A small self-supervised image encoder, trained from scratch.
Training: adamw at rate 0.0017, batches of 128.
Data: trained on capsule endoscopy frames (Kvasir-Capsule), 42238 training examples, 14.2 epochs.
Rows from block 4, named by matrix and row number. Rows with one number belong to one attention dimension. Each number is 128 + 24 x the weight over its row's rms, rounded and kept within 0 to 255. All counts start at 0. Numbers have three digits each. After the name is the row's rms in percent of the matrix's.
# v: attention value (model.blocks.4.attn.v.weight, 128x128), inputs 0-127
# proj: attention output (model.blocks.4.attn.proj.weight, 128x128, transposed), outputs 0-127
v.58 097:131138112099141142136112132084121145115117168162150118124146108149073138110103157143099163118143102141093161110102135110155119139132084150101144178164119092146122142142097142115164164128104132100104117162117085126127095141151150154095111113129121144149108092093123156110110099124069127087124092126162097168119103166093145107135141129149115151118153102148127159095095133112146122166125
proj.58 094:105128151141148143105161124132125111120173089098137123162081134172119076149104108144152146115152129122139091124122135138152093162139159125143107145100133120122080160130177141115141146135111140098094145129113102133115129174107142103135140158094121119131170134126133156112115126133127150108121157157134167126152072144136138147105143075151067143115105105097133087082145151148152164099111
v.59 102:151179142126153128200115157102111107135099145148100097093132123098091098113120162126118130130083122132121123110111134152136104120163103159141116123125135155175114106105077087160163148096122132131162141116121152102084113109154110142102104113122145144149113111146121110155093103147076094128088115095165134144103144152168155154119133108106147151113119118112101121112096130144123103121085
proj.59 108:131135168097118097092183170077108113107160125097119115167102114122148122170136109114127155125133141116145135089119078133110126141143139125126152150119142133125095144125156125119111151176135158098114155147131103129160181173110147153160125112073155151096096134113120106097110114138144169120131118114121135091103110074146143104121126106108123159134097085113127097116097151140167143109142
v.60 107:109089094143098148116132152146081148157144147113152145146134162130138121129134131077149090107109144108148110149109147118151088092124159140118138104131118107122136157154190162124127086160115123155127128133106125121097146113114089114126137152115106090123159127136099150126115153137186076149106158165080171123164121140106115172088133127125114128146148151144080102131177111147117118129130
proj.60 112:157159134159139157147132158143099141126106135144128114111166139084096113119148130085133115116108117121090163100103125127148151117117089086101155127169120123119163109143051080155126143106143124151153113110154118127141110121161144167102157144153143142142129141144166094167139123091140110097106145138158106139158155140116071123147146141156171101152146148160161124156102142138108106137119
v.61 096:149132116140118170075153140129097181111158147094139113121101140111132159142140158133133179105107113148147096161093160097107089118109165142147139140108132104129116143104144123115148142120124102114084126085141123176109134144147130159092101110126165128108172122118138135146113167137136117155113171110063127106138102151129161152095118086108108141106161158145127159115131115154123093096134
proj.61 091:093109129166084105140144187115128111108115163177087100114112101108122134127116113091135129150144172163110137118104103128117151170156161099130148110130095094117159115131104107146126159090131128129155133143161146091110161160170155151124157141111108093152123111155145093113141143133157129112133116144114101165143152162103122121165156148165113103176141097110141125124101112104127106147091
v.62 103:139151139108117167149140145105116138115115111163140119148141098120102149100123148166117131149146148093110099126108097137094135144143079149124131134108133125175123104128067111142147098123136137137165132144139141128136100099109169161172085080104133136115117099122159139144165152124079165107104065102158099158144137078119123132143122130109150137113102115135127163118101156127157086161089
proj.62 113:105137118095108109147168101087136132159120137103153160146111141162146103160136157146136125099123139146157125117138080133143115129151131131120115101108137122144106160153183174117143150171131124087114149126139115131139147159114106132142107106079104130148103103120103160118105125176174139120135144170153148111085113082117184114125093092128087109119102150147127095128145127095127155153172
v.63 102:120135149164150161138131096105109147139117165145113125149139134100161090102141166162169143131126149142099127147104163164116121122135058177152093114103177115171089144113084119126157093119106104118115117134123125156134135114131139087145105112113117157152133106148094125137145124159115108090070117097157116146097130161156097143148102101159129126105150126104150107106127107131113089145118
proj.63 098:121133114107139111141168145110147093108152103115094148147130162143103115108141110146085123102142163155133141105119097145129139132165151108103129159121095168174120118128143158147126130123145194091154151148131158154111154133148125155177103101130140115085090121083141114124097154151127144119119074139138156103120123093145180147111109121129086111138124091139126104090127143110170093145161
v.64 105:137090137116109099097124099116106106174168135157168142105109123152161102118105120083169126178102142137112133102108160103147156120147128130124130133152155135127126119124201095084086112130108134150139130062126118138103158112147128115095123130107116129137154150151155156120143170146144133135087098181153143101088137154144127127126128164129101118091099138136107101118171113120136148111112
proj.64 117:122146095099149134149127149149130118132111122096146128171134103141108114126157113142117152129137138110107152106092120122110122108165084118170131124150137112163154057122120108115107094144119145104135137128096163117082121133195160117144172101134172102109166111122110109100135137090112120084084138118170084124169092133116108082141110104124126126133118079134109132123102138135117087127103
v.65 099:096140101099106101099141174145115147092087110131166158146109119133134128117155125139129127110098109127103114100120112072114092139130162115107153114091087162073152128170137151109084135157117144138110171130089112127129135144133166133140150116123115118156160140095113163085127141127165137170109097142160095134144113160080124123118168169100102115114116088154118160126123134112126107143140
proj.65 097:090137144164108173128125130117112147183137115089113110121103094146132120109127097097177086112127073104154140110119112104152131112161147120121154155098128083147107168143102143123153077116146122121156100118127135118109143110167093132111124138115174140131109147114078111114110156075125143155104152096124105107156108122084109156140183127135141109137102136155108105159131155141108123125147
v.66 094:110136118123166128144162154136083161136125103135098103104105113123128130133111100098157146155107145127110095139126160143117102103165176161102134141158113140078163146144163151145101133121087121136107120095109126127131138155147087164127151151169125157128137121176146192100129145122123085148154158149091151107179129140137126151088145096114128166123150137123088140153137124137125130076130
proj.66 096:095149148145085103120147166134121155121121111144151129133117122089127130122100131128110094155114142110134133119114141082103176109156103078114172127136090143130160093119116103120077100146086159108108132105097158145133141156135134125139130122092151126126159127098151082124140124108165105124081160144164149158156151169093117109143079145161093099138127115146120140115146174140128151090148
v.67 086:118145140103110097080138106126157149152165139089134130100147123113108133177105088140136095164132143133122193142136172112127106156129145172104150142114148101147096140144119118121145098163124158105137096126137149157113097091149127142148153145132109176128122119163134100152123168153130107105095121116172145096072158136139147158143094133095146121119106125114148132093116085140148149149166
proj.67 088:111140089085124138142120140091103113125164092138137125152143140111138124127158128164141153141126122167110118106112116137106139151101131145155092159115144123121145088109119157108161146094121157175093159124132163119085081125117110097113109120119128107097123161165159134089093089142097123126100127122118093143175077113136155126132110151091083154124097126111102176155099086106113104119130
v.68 095:107155110118154130116152149124135138096110138131077095154114146133076166132086119124142134152091111134127138113134149068140112117157130125125177124130106160107146146141162165150133153140136111177144142109138109087123125134128136149102108110159174155121104165133159141148137089127133103114128108100118132115178126116138172177122107145154124102131160117136128150149087073079144102087113
proj.68 100:121105142117104117113097140106111142118125076130154113125144132106130115118089134139105124113159118168144106161126098099135129097079113111133105101156131125129136093187166095151086096126089140116077155122147153125146168113141118132112149075089176140136157108107131117148132171114151118138119169172143129122125135142073130136147055107147102151145119144123099112138106145151153131124128
v.69 093:130172148118109110135172110101112128157113160164155092121093127107101152164130150140150146145118090136107126168114148133155172096114105154113157159119140110161126101146142108096146171148095096115087143097161140145136136122185134120081154112149122101153116135160094119115087122154127118113107133144143108105104094147139170161150101113153121130089140178128115146135095134096116119125101
proj.69 096:129137110124135139076179147137163116128151135103129119200169136109158081130092143157138111157158136163152116131111128099141146101118107128136127140155132153146118124157188111140098131137100177132142173110080158128132131127120114095146159118119109146116129157123201118088131126154149125091149147130153110153130096123165139121145096101128100146116104137100116097120112102136156100142103
v.70 107:109125126153133076143116114096158137159117126152150160111107087139140133089152123118150073152099098130133144114110118140110120153163118102150090172116166101137142145123115123087119105156145114100125143113163179099138136141132156138117139159118095113131107087098141147104129160143122137154112133155181115137085119155090067136159126146110146109143081147109148109140157160155104163126150
proj.70 106:104104142184157125104123127129142123150124151081102167140140089155106115121137141128123109100128129085151147109115156094118060150170148113154127139133167132140131135078109132102165134123135105109148090106136159137133114130133117109164127168161120158102109091139079171118116136112140100142116135073107112093141125150172149112155193139133140124116133099150109142157110110136092126122118
v.71 099:132127139116096124132129126141126128141089102180151130115137143089107160124102089082154168181105120154112114131113126136157166125144103154095164160139151156130134082139124114133107123131096160110115107093096141158095167100186159121170134104137132156147119113136102120135162171105113096133097102103137137157099112159119145144122131130155130124109135164149107118149081089146164127093117
proj.71 091:110155128111102095132152160141144085134153121137132121132130120148129123169155179188132144130120148141123118124132125149089091097122144110130123141102136080098159125152188151122156120171128098140128164111080131142131103152141113130164123126099161168164134167111166172102117097100107130142156116166157157119131092114116163148152113115111091147137129100134094128140157094109132103160151
v.72 093:161096164108151121099107149100138139097117113109118096152160128123123111117158113137120114078132115132133153120106125115097104137139095115129090124111119147117168137128086145176113128121166115133150088204124119123175114128141112112174088133115127109095123110074138097108135078109120169106156131101119157123123101143108124103106113157113100127135072115132115125124104121128157164184138
proj.72 092:124121131160142145133089117178142155096134172135094110113125140135122128110110151144119101092157122096128113176139114149116101136110138138143110118118129114094140190119094144126175100070162102162136133137186081153140132074101130117125092132130142104105136119108086153147145103126144104131122124164091098144108125133105149149158187131119118159149120110141164117106129106139094157124112
v.73 091:113138135113122092102153107138178120162168149146138131158117146132117103161092119164141128133096119147102160137118163144122108130148070155130115149106160121139133145136138074156105164136128135111139092138163081148141111103172103124131148138120114158123132158162138095140104165143110146081102156118164138115132126088157150098103090121113140120093155178118106080125099135107168132108117
proj.73 089:170127097105137150166139141123130108105104128114110132172153177150161121135126148169151119163172139110150135124121149145089122135091098163171068131150135097102140141150136114134152131128141125146146173165087117114091127111129134106130117132143099131148134120102170151123122112155104159146113110144175121109135082134169154108126097099150073167117089095147126159139162141152130140133141
v.74 098:164151138138134164186125133124144148103100112122070114121139153144115155113109142104127138119145154121102102117111108177150118109103071125155122149152119141184124122109078146117165137080170150108118125152100091148150146103130141128125137113159119149109095114135135121115109114157090109089100131072127134139139162142137133113139090122129155102166134115159109166155088133104117081107133
proj.74 104:142094108099130096141162106115138165104100123144160148119137163112148128168106144169120102099163166152118135124153095138126165110141170138139096140096131168129123119170167169146140177149118129096070145125157126112135118104074143124119107106102102165128082117121161140113137150185136153116172131140117148109107131102105157150138088122112101112130118143095119123101146135136154113119129
v.75 104:122190159168108158150129113084118133120154173158150126150135140108117134149104134124141128165148157154131152116124144128092122107142088172103155154145154158174103096097089113126144134106096157089146111120130120118106123116153147091136150130114128112139120151152134105135094157105086097079077138120121116137144134149099162106130109150137179102144167133140133121124094126093156141135083
proj.75 099:135092121103100125138157122106169119143115105104147145145101125125147108184079111128125138112177137159112122091109114114154123122141138126151122132100097117089152173157198162128153148118095099101116113131096104135131128111127149092116132095130137124157098143143176106087112102131104138108140130144141123113095133103171121085154121091101074138098110147115103106132131081134164127145138
v.76 095:138180140130148133109145114134116157141146112091093120132156115136137111149110106100107146097151151100106133112107143162137119101100102167136132095153123116164120130100112097186145117087117139154138113127102133131113123141156133125098149115102172112108161171130154098149110104127108146093146126089070178105171119100165151165115129089147115131171142115111125158124075097118134140121096
proj.76 103:157108105078138139107117095133096137083123098132124134145152143118115141166083159130119121141173128131111149160162140128154176132100099130101093148132107155112119109178130154165130159130092104137140130174139099129140152136122126111109089110123141104170143111107168106143142128127112147121144146175180113149103174111090147097137068170125117147147135120126137116083142124146138118098132
v.77 097:105099126149095085098160145132117155122155116188191156114109138142113142161161125142133089151095089145148146149136121167159124120148117161144153138128171151123093129156142130101115135163094145111113114126144128112097144110161098108114118122139116106164083148154110147131151149089114098124103152184141108133117117151079117130149110133098139113096136141153108105088119098141167108102134
proj.77 091:112116125135110142146125175101157097115112131098130103145091093137119084123135140161141134167125089110128116116098136136084102106167136094145090149125088138133097145134164116093085141140106113150131140116101161114097128151155099116114154116144142151098135117108139140121093107122132106129111107097144150103184111135177111104103133086116094162111108108175102123177106115131084085150119
v.78 085:165183162111099162172103169119164090135099113111147150151109124095126158151118115105142171126092131141151166135114129116141149155143079118117103165149111099108105151109106108119116136142113147132113089192139093134118143154093158151133143110093094116123091130139152150139120115101119139164172129091099113143147143123148161138109138122138106145153165086104111113111138133125162105102123
proj.78 075:154139173124114110114122146112130125097153109170094162121119139104133143130145126107136132116170179135136169111114120144127173176077100113087116076116131129119135138136170148124161148137086096106107135110145142153159148148144140147122169155107137145146094131119151120160119099123094121138149120165119119109104100098145137141151172081166145119124126154082145090110128111103105175097135
v.79 087:105121091088100155116147119135108121122129109180109156135118110114153160143153106138138080132173139119140158126132100094134121117168106105113126156131134145127118144163110165118103102113134119169162163104108132086140133132109148158139110101127152163129129084104155158107115098120120175146144164170164104148137109107097134104111105112142111088100082103143115145153089178142159132161144
proj.79 089:092147116099121150154111138101151137168138147093110152127128149105121142120125136089143116152105087108119099110124158081143122114118152124145126122079164117166090109098149146104118093145166138111143105096174158099151119107105154133119095129099121103123098138172098165168134129121150108171109130110115073088136127094156121153158140117128156127151134154083171144130160146151136138150155
v.80 100:127095109095127121115144104146130118154120092138164110117135125109102158132166136104127099130077142130096092090168123097114115137137139071139109113130090165105164146131142113114108097145115158168141155110139122119109118112141146130135104125156090102136129119132184167088125149138171129171166090149139150163132156105147109121166163164147144124135092131092106149141120165095147094144113
proj.80 104:135149185159129142130085109115149145127137114095112165110146097129130161131146113090139093110112138116127134088096112084133094159137094131113176140101180113139112091112135085137122116179145152122102097130132130149148159161162151166123156132140140153119136109158085118113141140121125168133135083096118110090110153119121132178148091120149169106137107115151153119121108145105153087114124
v.81 092:119121143145150156111161116140096142107107139092116158139131131099149131122132126142108180137114143116106106170134123101124086140154152103144121116140089101129100135105158102137116103108144132139116089090136109155129117112100120165133115112130159133129109147147129115114141127100111131120161178113032130063117135166154106139115148073138099139114156117152118134098157074160094126112155
proj.81 080:124099126130102124095155138129088137116141082150145068115080126087099177093107149108114110124115145145130133117145133093112127163129119105061133120120080160092140112166103110175112133131119136103175131123129134123167111129150135153148114155119154126186126153079177142150116109117155131128096131123152151127119107134131114150107126127142152153135161135149079136109145135134102163145157
v.82 082:117125078137092120138138120130124110117121157114173128139117112165148136093136111142087152140105146126138110136154101111144084123137179109163079131173113123106146116127148127090114144103107154168137179130085106133160151117103135152135095131138119122160179143129181126111143089093146165119181106109134149157119101133153111161148107116105066109126134117129141105123150149157114139149100
proj.82 087:155151171096140107154113079133116117171097107113141115142164106134132132113173125099154119124110126137130125114123101138110158136143141111158172110104160151115166153108095093140135124114128107138155132103125097161105148186120121101152156126167135150089109093153110114162086161112140135128084130088124138096117118139100087161149088146156171130114124150153158170124145153135135095138106
v.83 085:094132138161146130154097098138152102079120125107132101121117108154120112133118156099131109114167103095106174126143107095149096141100158136126148141113092099120128103112144155162171136099122122109152149198134141113127089110119124093157147137103134144081111155104147157140111075129154123151115157138108132112154088116168101099130151127148133147135095155120140123090172110103159161158111
proj.83 082:124147120149124104167096165124115134101148161156101121152118156140170164119161122159136113104148123138082129137135114165121138160117099086091102114157110152152117156114110139165146120120117130160134102099116085094135100105100104109082149149128113147105091121111094121171131117159141126124157165085115120117109125164111105102139173124137162157131164119144108119149116095164117182116094
v.84 101:109097145133116179119125162138107128082126100146075162124113097137143150115098114156114148121177170102117109095137094128113132113107184076154109162118107123096114134158138172136114151108152167121106159128118140141148087126122161173116112113149115117120154132090129157125108100157124150132135157100138127125141112145139164103133122100157071116119127078137143133170102158127145138129157
proj.84 089:110151109146124147109091093111119188172114118160170099148103107108111169101154135123139112155127134146092101134122153124167160123123156166108138086134147112150131145155101175117145127136152112139080111080190132118173131135138147113108112115108126122111139145116093109130109118115107091176170143129088105126121165119079111166122143153106128139142148144112139148104152154136128103142148
v.85 094:129165144125143173125095182132078103137147121155089108173143115098133144154120133117091173110121139104148090114153102137127084158110111140161147107140100158167163141128074150133109157093164158154127111156123127158124133111126123106144098103160114151117111098084118120113159117148133131100114131072119106152146104107142169126106148095128151130157131141140131162166123118103118124135096
proj.85 101:144086125076139090111134085146111133101109120138156137096124171116106131111107169122126120095119107144111106148164108131128160144097157127089133127104121123089150187185147172123119127138123120094101122126165121134136110128084126150093093125111121124151084112140124139136122140136135164133173127151123126111121142082085132135091161139150095126106138115121101087124160139115179173137159
v.86 099:144107117114129112141106129166106099145153126120145122131146143140132128092174141129112105108130121149106134127161093115096096165124147074137091139097089143091142109157093174146139140129178149158146175163114159143125124101094157102132078159148100134090135137122124095097151090138147155149158146112116118169160127137150099130131162113130145130175090129121131126130171161112102103157125
proj.86 102:139161163165134157153120065110163182126111171134141113109144125148133156124147131086151132123126149112127143106104146114118121142140112129101144148132182112159097167148068099155107127111111139127146122121172105123115151110108121146152096129113106132103119107155098143142110138104097115141158093121076113130080164160090107183144153128141159115154119119123175154134124118104104132150133
v.87 114:133099157135151124090162126136126122088127126087114129158119146140151127169138105120155129145155126124142138138130152130147089099108175097135167133103129135116129120150177129130159106140140132142114129098145115151150166139106100107095117130115113134115141170132110106151168116110171127153128162150058170096152101136102132161082122140097087135125158159142082094144169073137105141113115
proj.87 109:128160083143095147168116124122107139137126112114154066114103137123116148120111134144135145128105137137093137150134104129130116121119075140101141142137094124104159090141085097112101086122133147147187086117115159155143139106166110144124145113105115129166126155088157098111097115095121143117089163126160162157173112162103097085116146148116135156131147140151114113110134176114098160115114
v.88 091:160148108117156165174087146107139097159146123133127159103133159106117154076141163161108157102143162146097136127144090135144107107119126125115106130151128110172123094116097107116137099114113098161176102194154099099106115114122145136145096140125152124136115098095146132146122116144104121113116149081108117147131120088168135114121146139147155159165162099110141153147119144152083087126124
proj.88 092:138125163125109094107126106146151119092105169121105126102127119139144109162109103145140125088136136132155161121097132112172165101113131143099145120110123180146093108136117155140145185131149155089082150089186106105113121104104145110110098117134108127105120131136148110148164111175097105148133124163114093111091162089136102167117135118134104117133102143138123091090167142136159142121161
v.89 113:122154155129156146108153123120103134146159165156135139100130130119100158139079138130138111141144119145145168151144133167142114112117093192122123124116174119165106102103113097130138115100127127078122129128157119113128118122180102141095186114098162148170132123140083124145131139129117115123101151146137126116116097160092181127133084121133162151122160154166136113095082101137153149102097
proj.89 109:169109106130131106134188190107137107133140141145123115149091120105134078170101133159098173171153115142131111106137159121109139130114126099149087106149103110083133118131171163142106155099121109103145143123115154125131137105137137093107109097130111118167098130132172141135147101133110123151139157175176123133122139106146122071131115098123084108101128097112102118154121110133172123123115
v.90 115:124125134109160156114144159129109111082154144092071139170100129164160121110096128118112135092173148088136108129109121096132109147090129115127135146112090111134162138115141176189162138151154136154128095161139132144145111102117121140108136106145122146136161125145147096136118123158113138119178136108044143078120146126158128126108125091148084125112130121110138101142139090141111122120135
proj.90 125:103116113098096136126115087157127175126121108144130090083130147089104173093124160134163131131110155144113108145160119163160175155086105116072149108131101154100131141161090131162106121088142140125141126148169120116139127085117114145075144109109114103170132112119163110141150136138169122124164156115124150161120139131104127110119088174134118141146122127119141093123165157115145146147122
v.91 104:144166113123134112141131112121160112170087095169161147099107110102113175108147137136116115149072109159139148087171098095140143101116142077156112170146121116143106144108128148097084128106138146108175129120139114109137147145128174143130134110119138114140127113105159153081107109155131158117148108095157135176148107142126125079146115149128169103165098112135115135153112161111108151129128
proj.91 105:104118182157169123128116145159143133158123135139097143147060147126168120152156092131113118124127136110143154129118151142118138157145128106162131113129179084134132172085126105123148158130124092134100130091170114142115121137149121129156114140152149150072141104134079175147167144120118125133126109123122110088118117098105122149155189106137122132140113137093104132118100081160159162128124
v.92 117:116160148112161167147137160127115139123126154128097127155108146155125151127105175132135175111123137124152130115114103140111112136122137134157154136122105092167116114111129162143182123123149097164148093170109104120110092151094138148134142128128149143145143129109128113120102083153099146122168162071053164116138110121155177135137139093133118156177143131129135169147090130105092135118108
proj.92 119:132105095125128135133114104118094172116105123173154099091093144093112116163119123128108116105150155129115132150171101112149152141078151133091138103143137153110144157185110122134106164120117129117104118112118085107128146104134115098119096108110103156125112151122169105158173130133133146141145131176143156118104135111082125124101154155122123113114119188097109068096132160138127178136131
v.93 081:116093130137104096087155155109142115182123119119157143155119129122138099145132107093116095137117140129122094139129158132167115171110112095116075092116141116105128099125142129144115118128140119145157153156111138107099162116126131087153139167125148094124161101143146159148140095153131160157153068149164128148091120111143103152163118147075089128087137114115117123117153164167151116175145
proj.93 084:142164158161177157174124110146124101146145109126133163122128119112148169068171094109129120115106136092096135095098165110084114153137139134153130127150105136144135106092131087123119137094128164159159093159124121099137141132119118120128115139141147116083097136180107151140108146093099145135143087113126107115124130131122162119101117140106181148125097129167158167163118101119142109160119
v.94 083:138114132167131131102095124107126108107128134141090142105099132161146158103128137166110151130117108119119156155108121174092130139159112111124141145163105087143147160105135139095119123138153095103118151165124093097092137148113138113119171109085102092146145137160145115138112085171101124100159168103066145077150117138128186154115132106133106127112130134139160095142170104127126121135090
proj.94 079:156116121145136145109138122143117166087110118178137127123120143091116090137107084112138100146166119110145112115159101103134139113120111125132138068116102127129115146126102099126101162104130096087143132133102144114172165145098092104110148154135127142138153102129188090137145123169124118132130157166147156184115145153145089097106157163140089110113116187160135107119155129136146146103114
v.95 110:157149145145102187145094148145141128106098117161106141132144123135093136085149189143123117117108149135106104108170108151124143147115096111159136119108092140117146119110092167155116102119132147139142099169138089105133101116141149135107114120151155121132111114092145137116089107140081128140141144096111131142145112100113133068158142120171105099182166108155143172139107175134128107149128
proj.95 109:115110170107147129110113107133132167143139130128151160131138158120151102116099110146086102120150125139147150118134138133164167131089129106081131139091122152115116171126121156147105181163141087106092146077173099100147138110096140104121095112105110138121093143129108142167142170117136123140176145137089144097068131113112116167128162106125144146126141163115128110108156137120162166132158
v.96 125:110094100106124072146145096131142111163117093122183142095121116117130133117172107114157110138104101161106120145155143127114127124164140102121080106104164132138118105121164108069083106124117113140155168085122132106137137124141136124124087140119091120105128101124134152108108172099157147148100100141176113188103125121101109134123120150132148095091116130129111114121170161125106148162122
proj.96 128:109150167143135145121137115117155088157152161104088128141141118169143107129162104122110125123089143120145148082078141113097070146173123144146154168114154112153150126096123141135124140159134120115159118119123129115087132162154145154168161137144127127092116127161101135132106135084107138125090135100109083125159107149155119151160160097097172112139125083142160138154107093116103106120118
v.97 089:104116173137113084074165117113140152129158104100123121156149108123105125136149132114118103119177131073120106134094109112152140160156137131090159129161117147107154110152151161156156118119145162132141105152128104141108122096119169142168134090112106158105123113105147111174146162135158148109148114139144167110104096101158128140133124150084116153146130175145125086119114089113161103104112
proj.97 087:104152125087104143164103129163128148099112122144130145089165152099123153105135147126133130130115108136138121113127087164110107118134100185136079148103097163135098097151159099100122150146169159167136175142105112168124143096098139126107115100141137080140162147121117125112120104113151151112161117115129121106119151118168153165111053113169119160133137104124116159147135117137095133144125
v.98 122:130138116145121102119121093091160085168126104176156154132147113107144151126142149136136098150132090117137137142158140152138137146110084153123138137132176138118131117121132116100098147122125128115123130159152160110105120131175137131150112145089128128135091094136096092145125145126101157107104107143222080142097117130127087094171108164131135118082091148153147124109130167149130130162138
proj.98 131:117140158148123142131138153112152071120147146129110169147143148163160087119157108150101149150140108113152114077128142120119080156153162160164136123112130114102100160111141157126163145138125136117146137115150138106096081118075146139157129142136122141117136138159099154115093121141129127144133133124111133117154134117177153126156181082081144119086107125096131190143131075134134109133097
v.99 088:144077150093152123116158138161124120091157155106132154101134100168127142119110074135087123132176117128107120106098133094165115158111139110143098122155124147085115123163172140126121130170111155157151164150130124129152106117103117106123139122116124093107162113149112094124164121143184132115186121162143127117155149126160120132114147101128112160151122085101102140105156138107135108159170
proj.99 085:116183101112182160125144117115126153119144131164116142109193118087149129097185115128166138147115107113082114146171113108088137124130120141131146093104134104120162114114080089126132138130156177166143136126143130126112116098146128145102157095156146100114130095112103155131136156116129147106104127108162130119102134139093116135133097147152178118168121149159147138162113158143115089131134
v.100 091:119136151128122109143113140091173102148124158097182141096106096152169150132118133128147107155112092135089165153138122147131146130147151111106076134131164100103091110099166089123086135165158135109130132141105177113103122088130102088087126119085086132110128117143130125146146145135126145162092097157140121162096141118161100127167095136117117149119118130109136113123177164122129133130099
proj.100 097:115115114174137143153143103125159111102150173146097125128120125117126117084137103113113103146132139124139153100094170162079087144140115159181131116102176125164126100106104090150162122150138128147130088137105166140110129132130172126169150126131137122077117121148108149115114137128086108079111123145159122103129140115181099094133143109134119109122138088155137175139095093108147128159119
v.101 087:152157148148163141153171123162107133139138114111115128172147152111110109108123162122116193116151152137098118157148115140136090143127116110153182121150082147147091146102108147148158133118159105125129137113107096127133144156099129127141132147110154165166164112145130128129126112137106114149168130129057170133136141123161145169147142122158115116112177094135140176126115133122104126082083
proj.101 087:107127113092087123116116102125105160100128108106099104128116105156107123156139092123135092120140145162106123141155138100136192103108103119111137129145126179131148091136139097180107151113115148128108162155110129104155154149144090158126114084109113108149116149084178133132112137166125132142114155158121159129098144117095122149120116114134099147119140175104104115115164169149151115130196
v.102 090:109134139113121117129111119144087157090125168060130103160114169130165140154106111132100174113156121154101120179115155140090083090089166114118112145107112150088155138138121145104122102131097112134131137124105145112155146106117090143143118152130110100151150139120138119142119101106152098104180120120063120124136142154179152153117148090153149127125125121129153108145172100122109130124110
proj.102 089:089149118155145114127107139135096169110155114110106122093114111095113184130105099105107113098145110144144158116176150124147168128156100139133172126133112146121122128168126098164113107141133149092163092152112136163110151160125082144135156112107113099172117103116116134116114159150118093104127137136149146158160131185088104085111100164133109153139125124127097093127160157112124168135129
v.103 082:141108146137150129108102126090172158120143119152174125134128114126134121109163148152127089113099105149163117137107106111138135138103152102099149100094097083116097123129124169138095103112132141107131115115151140110115100120144102079102166129156139121099100128150142146081094105124178140134147153152183081120128157171087152158131150165117125157086146141130133088133150124156112125170110
proj.103 082:137143122181143157126137168176137158105147165108103146132075137105157110117160115104108151154111110120125117155097151095142107146120159111124156138129113119127166112148115084121152130100114091162179148110117142140100097115165120142089165169146113131108149121127102136115125153147098130159079152120094131094110122176148112129110174136103132100135092093159104143149146106096135117115140
v.104 092:103114133125152071107096084093124140144116131131173124141108154147136137144173139092144113137135111167125110104146176129153105137144153098128129137142159104064128158159158156088136107132111137127103109098127126147116164143085147115129101121107075093120114122126142156106134174155151123141146161198147136122128158099155114120137111129142115156125132152135114101098171106160098112135152
proj.104 087:110145117160163178119155120139153120108114152116091112130120118142143145095146086153152166138137139110100172112107148152133151133164124144140124123155148102179136078107109108116130107169155158132131140111114146143089142120155093150128141102149147088086183129141104125116113106104138111101128130095164137122123075153151085125152111118153149101105161134174154118116105132080098143104145
v.105 101:115127094128134122110135113130139150160113088125155139102108137144167094139169138129148079131070123145118103132111110106131153150137152111092115108105127153106162138114141153128079101109115151176137151084145134120141154108127132144113082167140144142127158149125154165119152172132184114162119116168178148162122113157149078114142109127115125101133112147127145100117167145166150122152166
proj.105 106:151109175159137150129128132130114118151097159104102143107150104144096123121169141139130142134088131090155155117089110146102095144167125102146137163156165096178138105074103093105124119118155143149132132104097125158115122132168154151137143137119154133098156128127062123136090125124128121128071087081126113136172100110144129155105115160147151095147125132160113143119103098137120100123132
v.106 091:120148128122113137167102124092134133123097103130115114101175116114115106129168110174140138094145124085160155131149091141098174142147079154134149141132138157155128153117072118122103121105155140126151165137170125132146127122105166087140122107153102163110103084140165078095149109150084137154132116089162104130140100103158109099128130127149179139133141134119119135115124167130134136154097
proj.106 089:098111110097160102100119145091161113155112155161144163148110171148118114136138164104136099096130156139147125117092149162121094144143158169173091130085139118113136113150120157095118173116122125155133158138148118112155091119117144101149080137141079151126131132117117132165149093140112159142138100137087117091094158082161146119135111128147123142141142156125160156107096094157131108106140
v.107 094:132112155124109199147113154152103153113126141130119154127128165127093143098108170155100136102130113116160096118149129109099089139115155106147167119161093148141127118156122166129146162099154138154162107130098142108104105116116134118112152126121160132152163108127117132103116073135105151136177114071081109116153104148105137110105114166161133109149147085123135151141088140114085154134118
proj.107 096:104108131144131101117133154132130179144118144163133134131079120101165158128136136134113091150155111124101111180144123084167153127086122092086127119118130128103132155159109160122130131141110103096097139098157123134170141121152099148089148098087130159120100115101111136130171157153126144136132161160112140130107118116069111125126182156161104096150157131104148126147143156111117173101150
v.108 122:129108160096158142117101171149093118105143114110081114163144148157127116142124139149128163116194144095130106113133124115127119155092157106131147099144099118151157151137092167195179124143168122122085097134145083143121136132125135134154119116148147132117123127120123118153159131141108141097132172092087127076140127144152148155122141087137088149140165124131108154128124120113116136081149
proj.108 121:091126098093092100149114128106114166110148108119126087120107122114112139104105164130158139093134122150089094166153115137169165135106115140081125112148093153094147140186134127152122107088134101149130156128164123143147117090092100127077112139119113096168145149081170098145136110142154137136158114145118124133112153121109109133107114136162106161131143157127136126126159174107117176142137
v.109 086:131137095139138103119102144105118105161125119121151111121095095090149124118173129156114152123129112162105125126160111149165129132107122139178100140082119089147153155117125113080124139099162103107147101147171110157157100108090106132135087152117148091104134099118164113092138110097165131149110120157177094146139131151091099123133116162144124140175140097121112144147148153122127161176104
proj.109 088:147118176133113159100099132096114102132103154128086138094084161156120152095129151140141110120117105135138156153137133099153121133172135101118116179101147131124123177121133157119138139148153077120186110116166119102122150159100102121139143161129129169082145145162114161157090152133148119097121147120096154134153131143128105116123205097152140119106151113136149111118144123143104155139113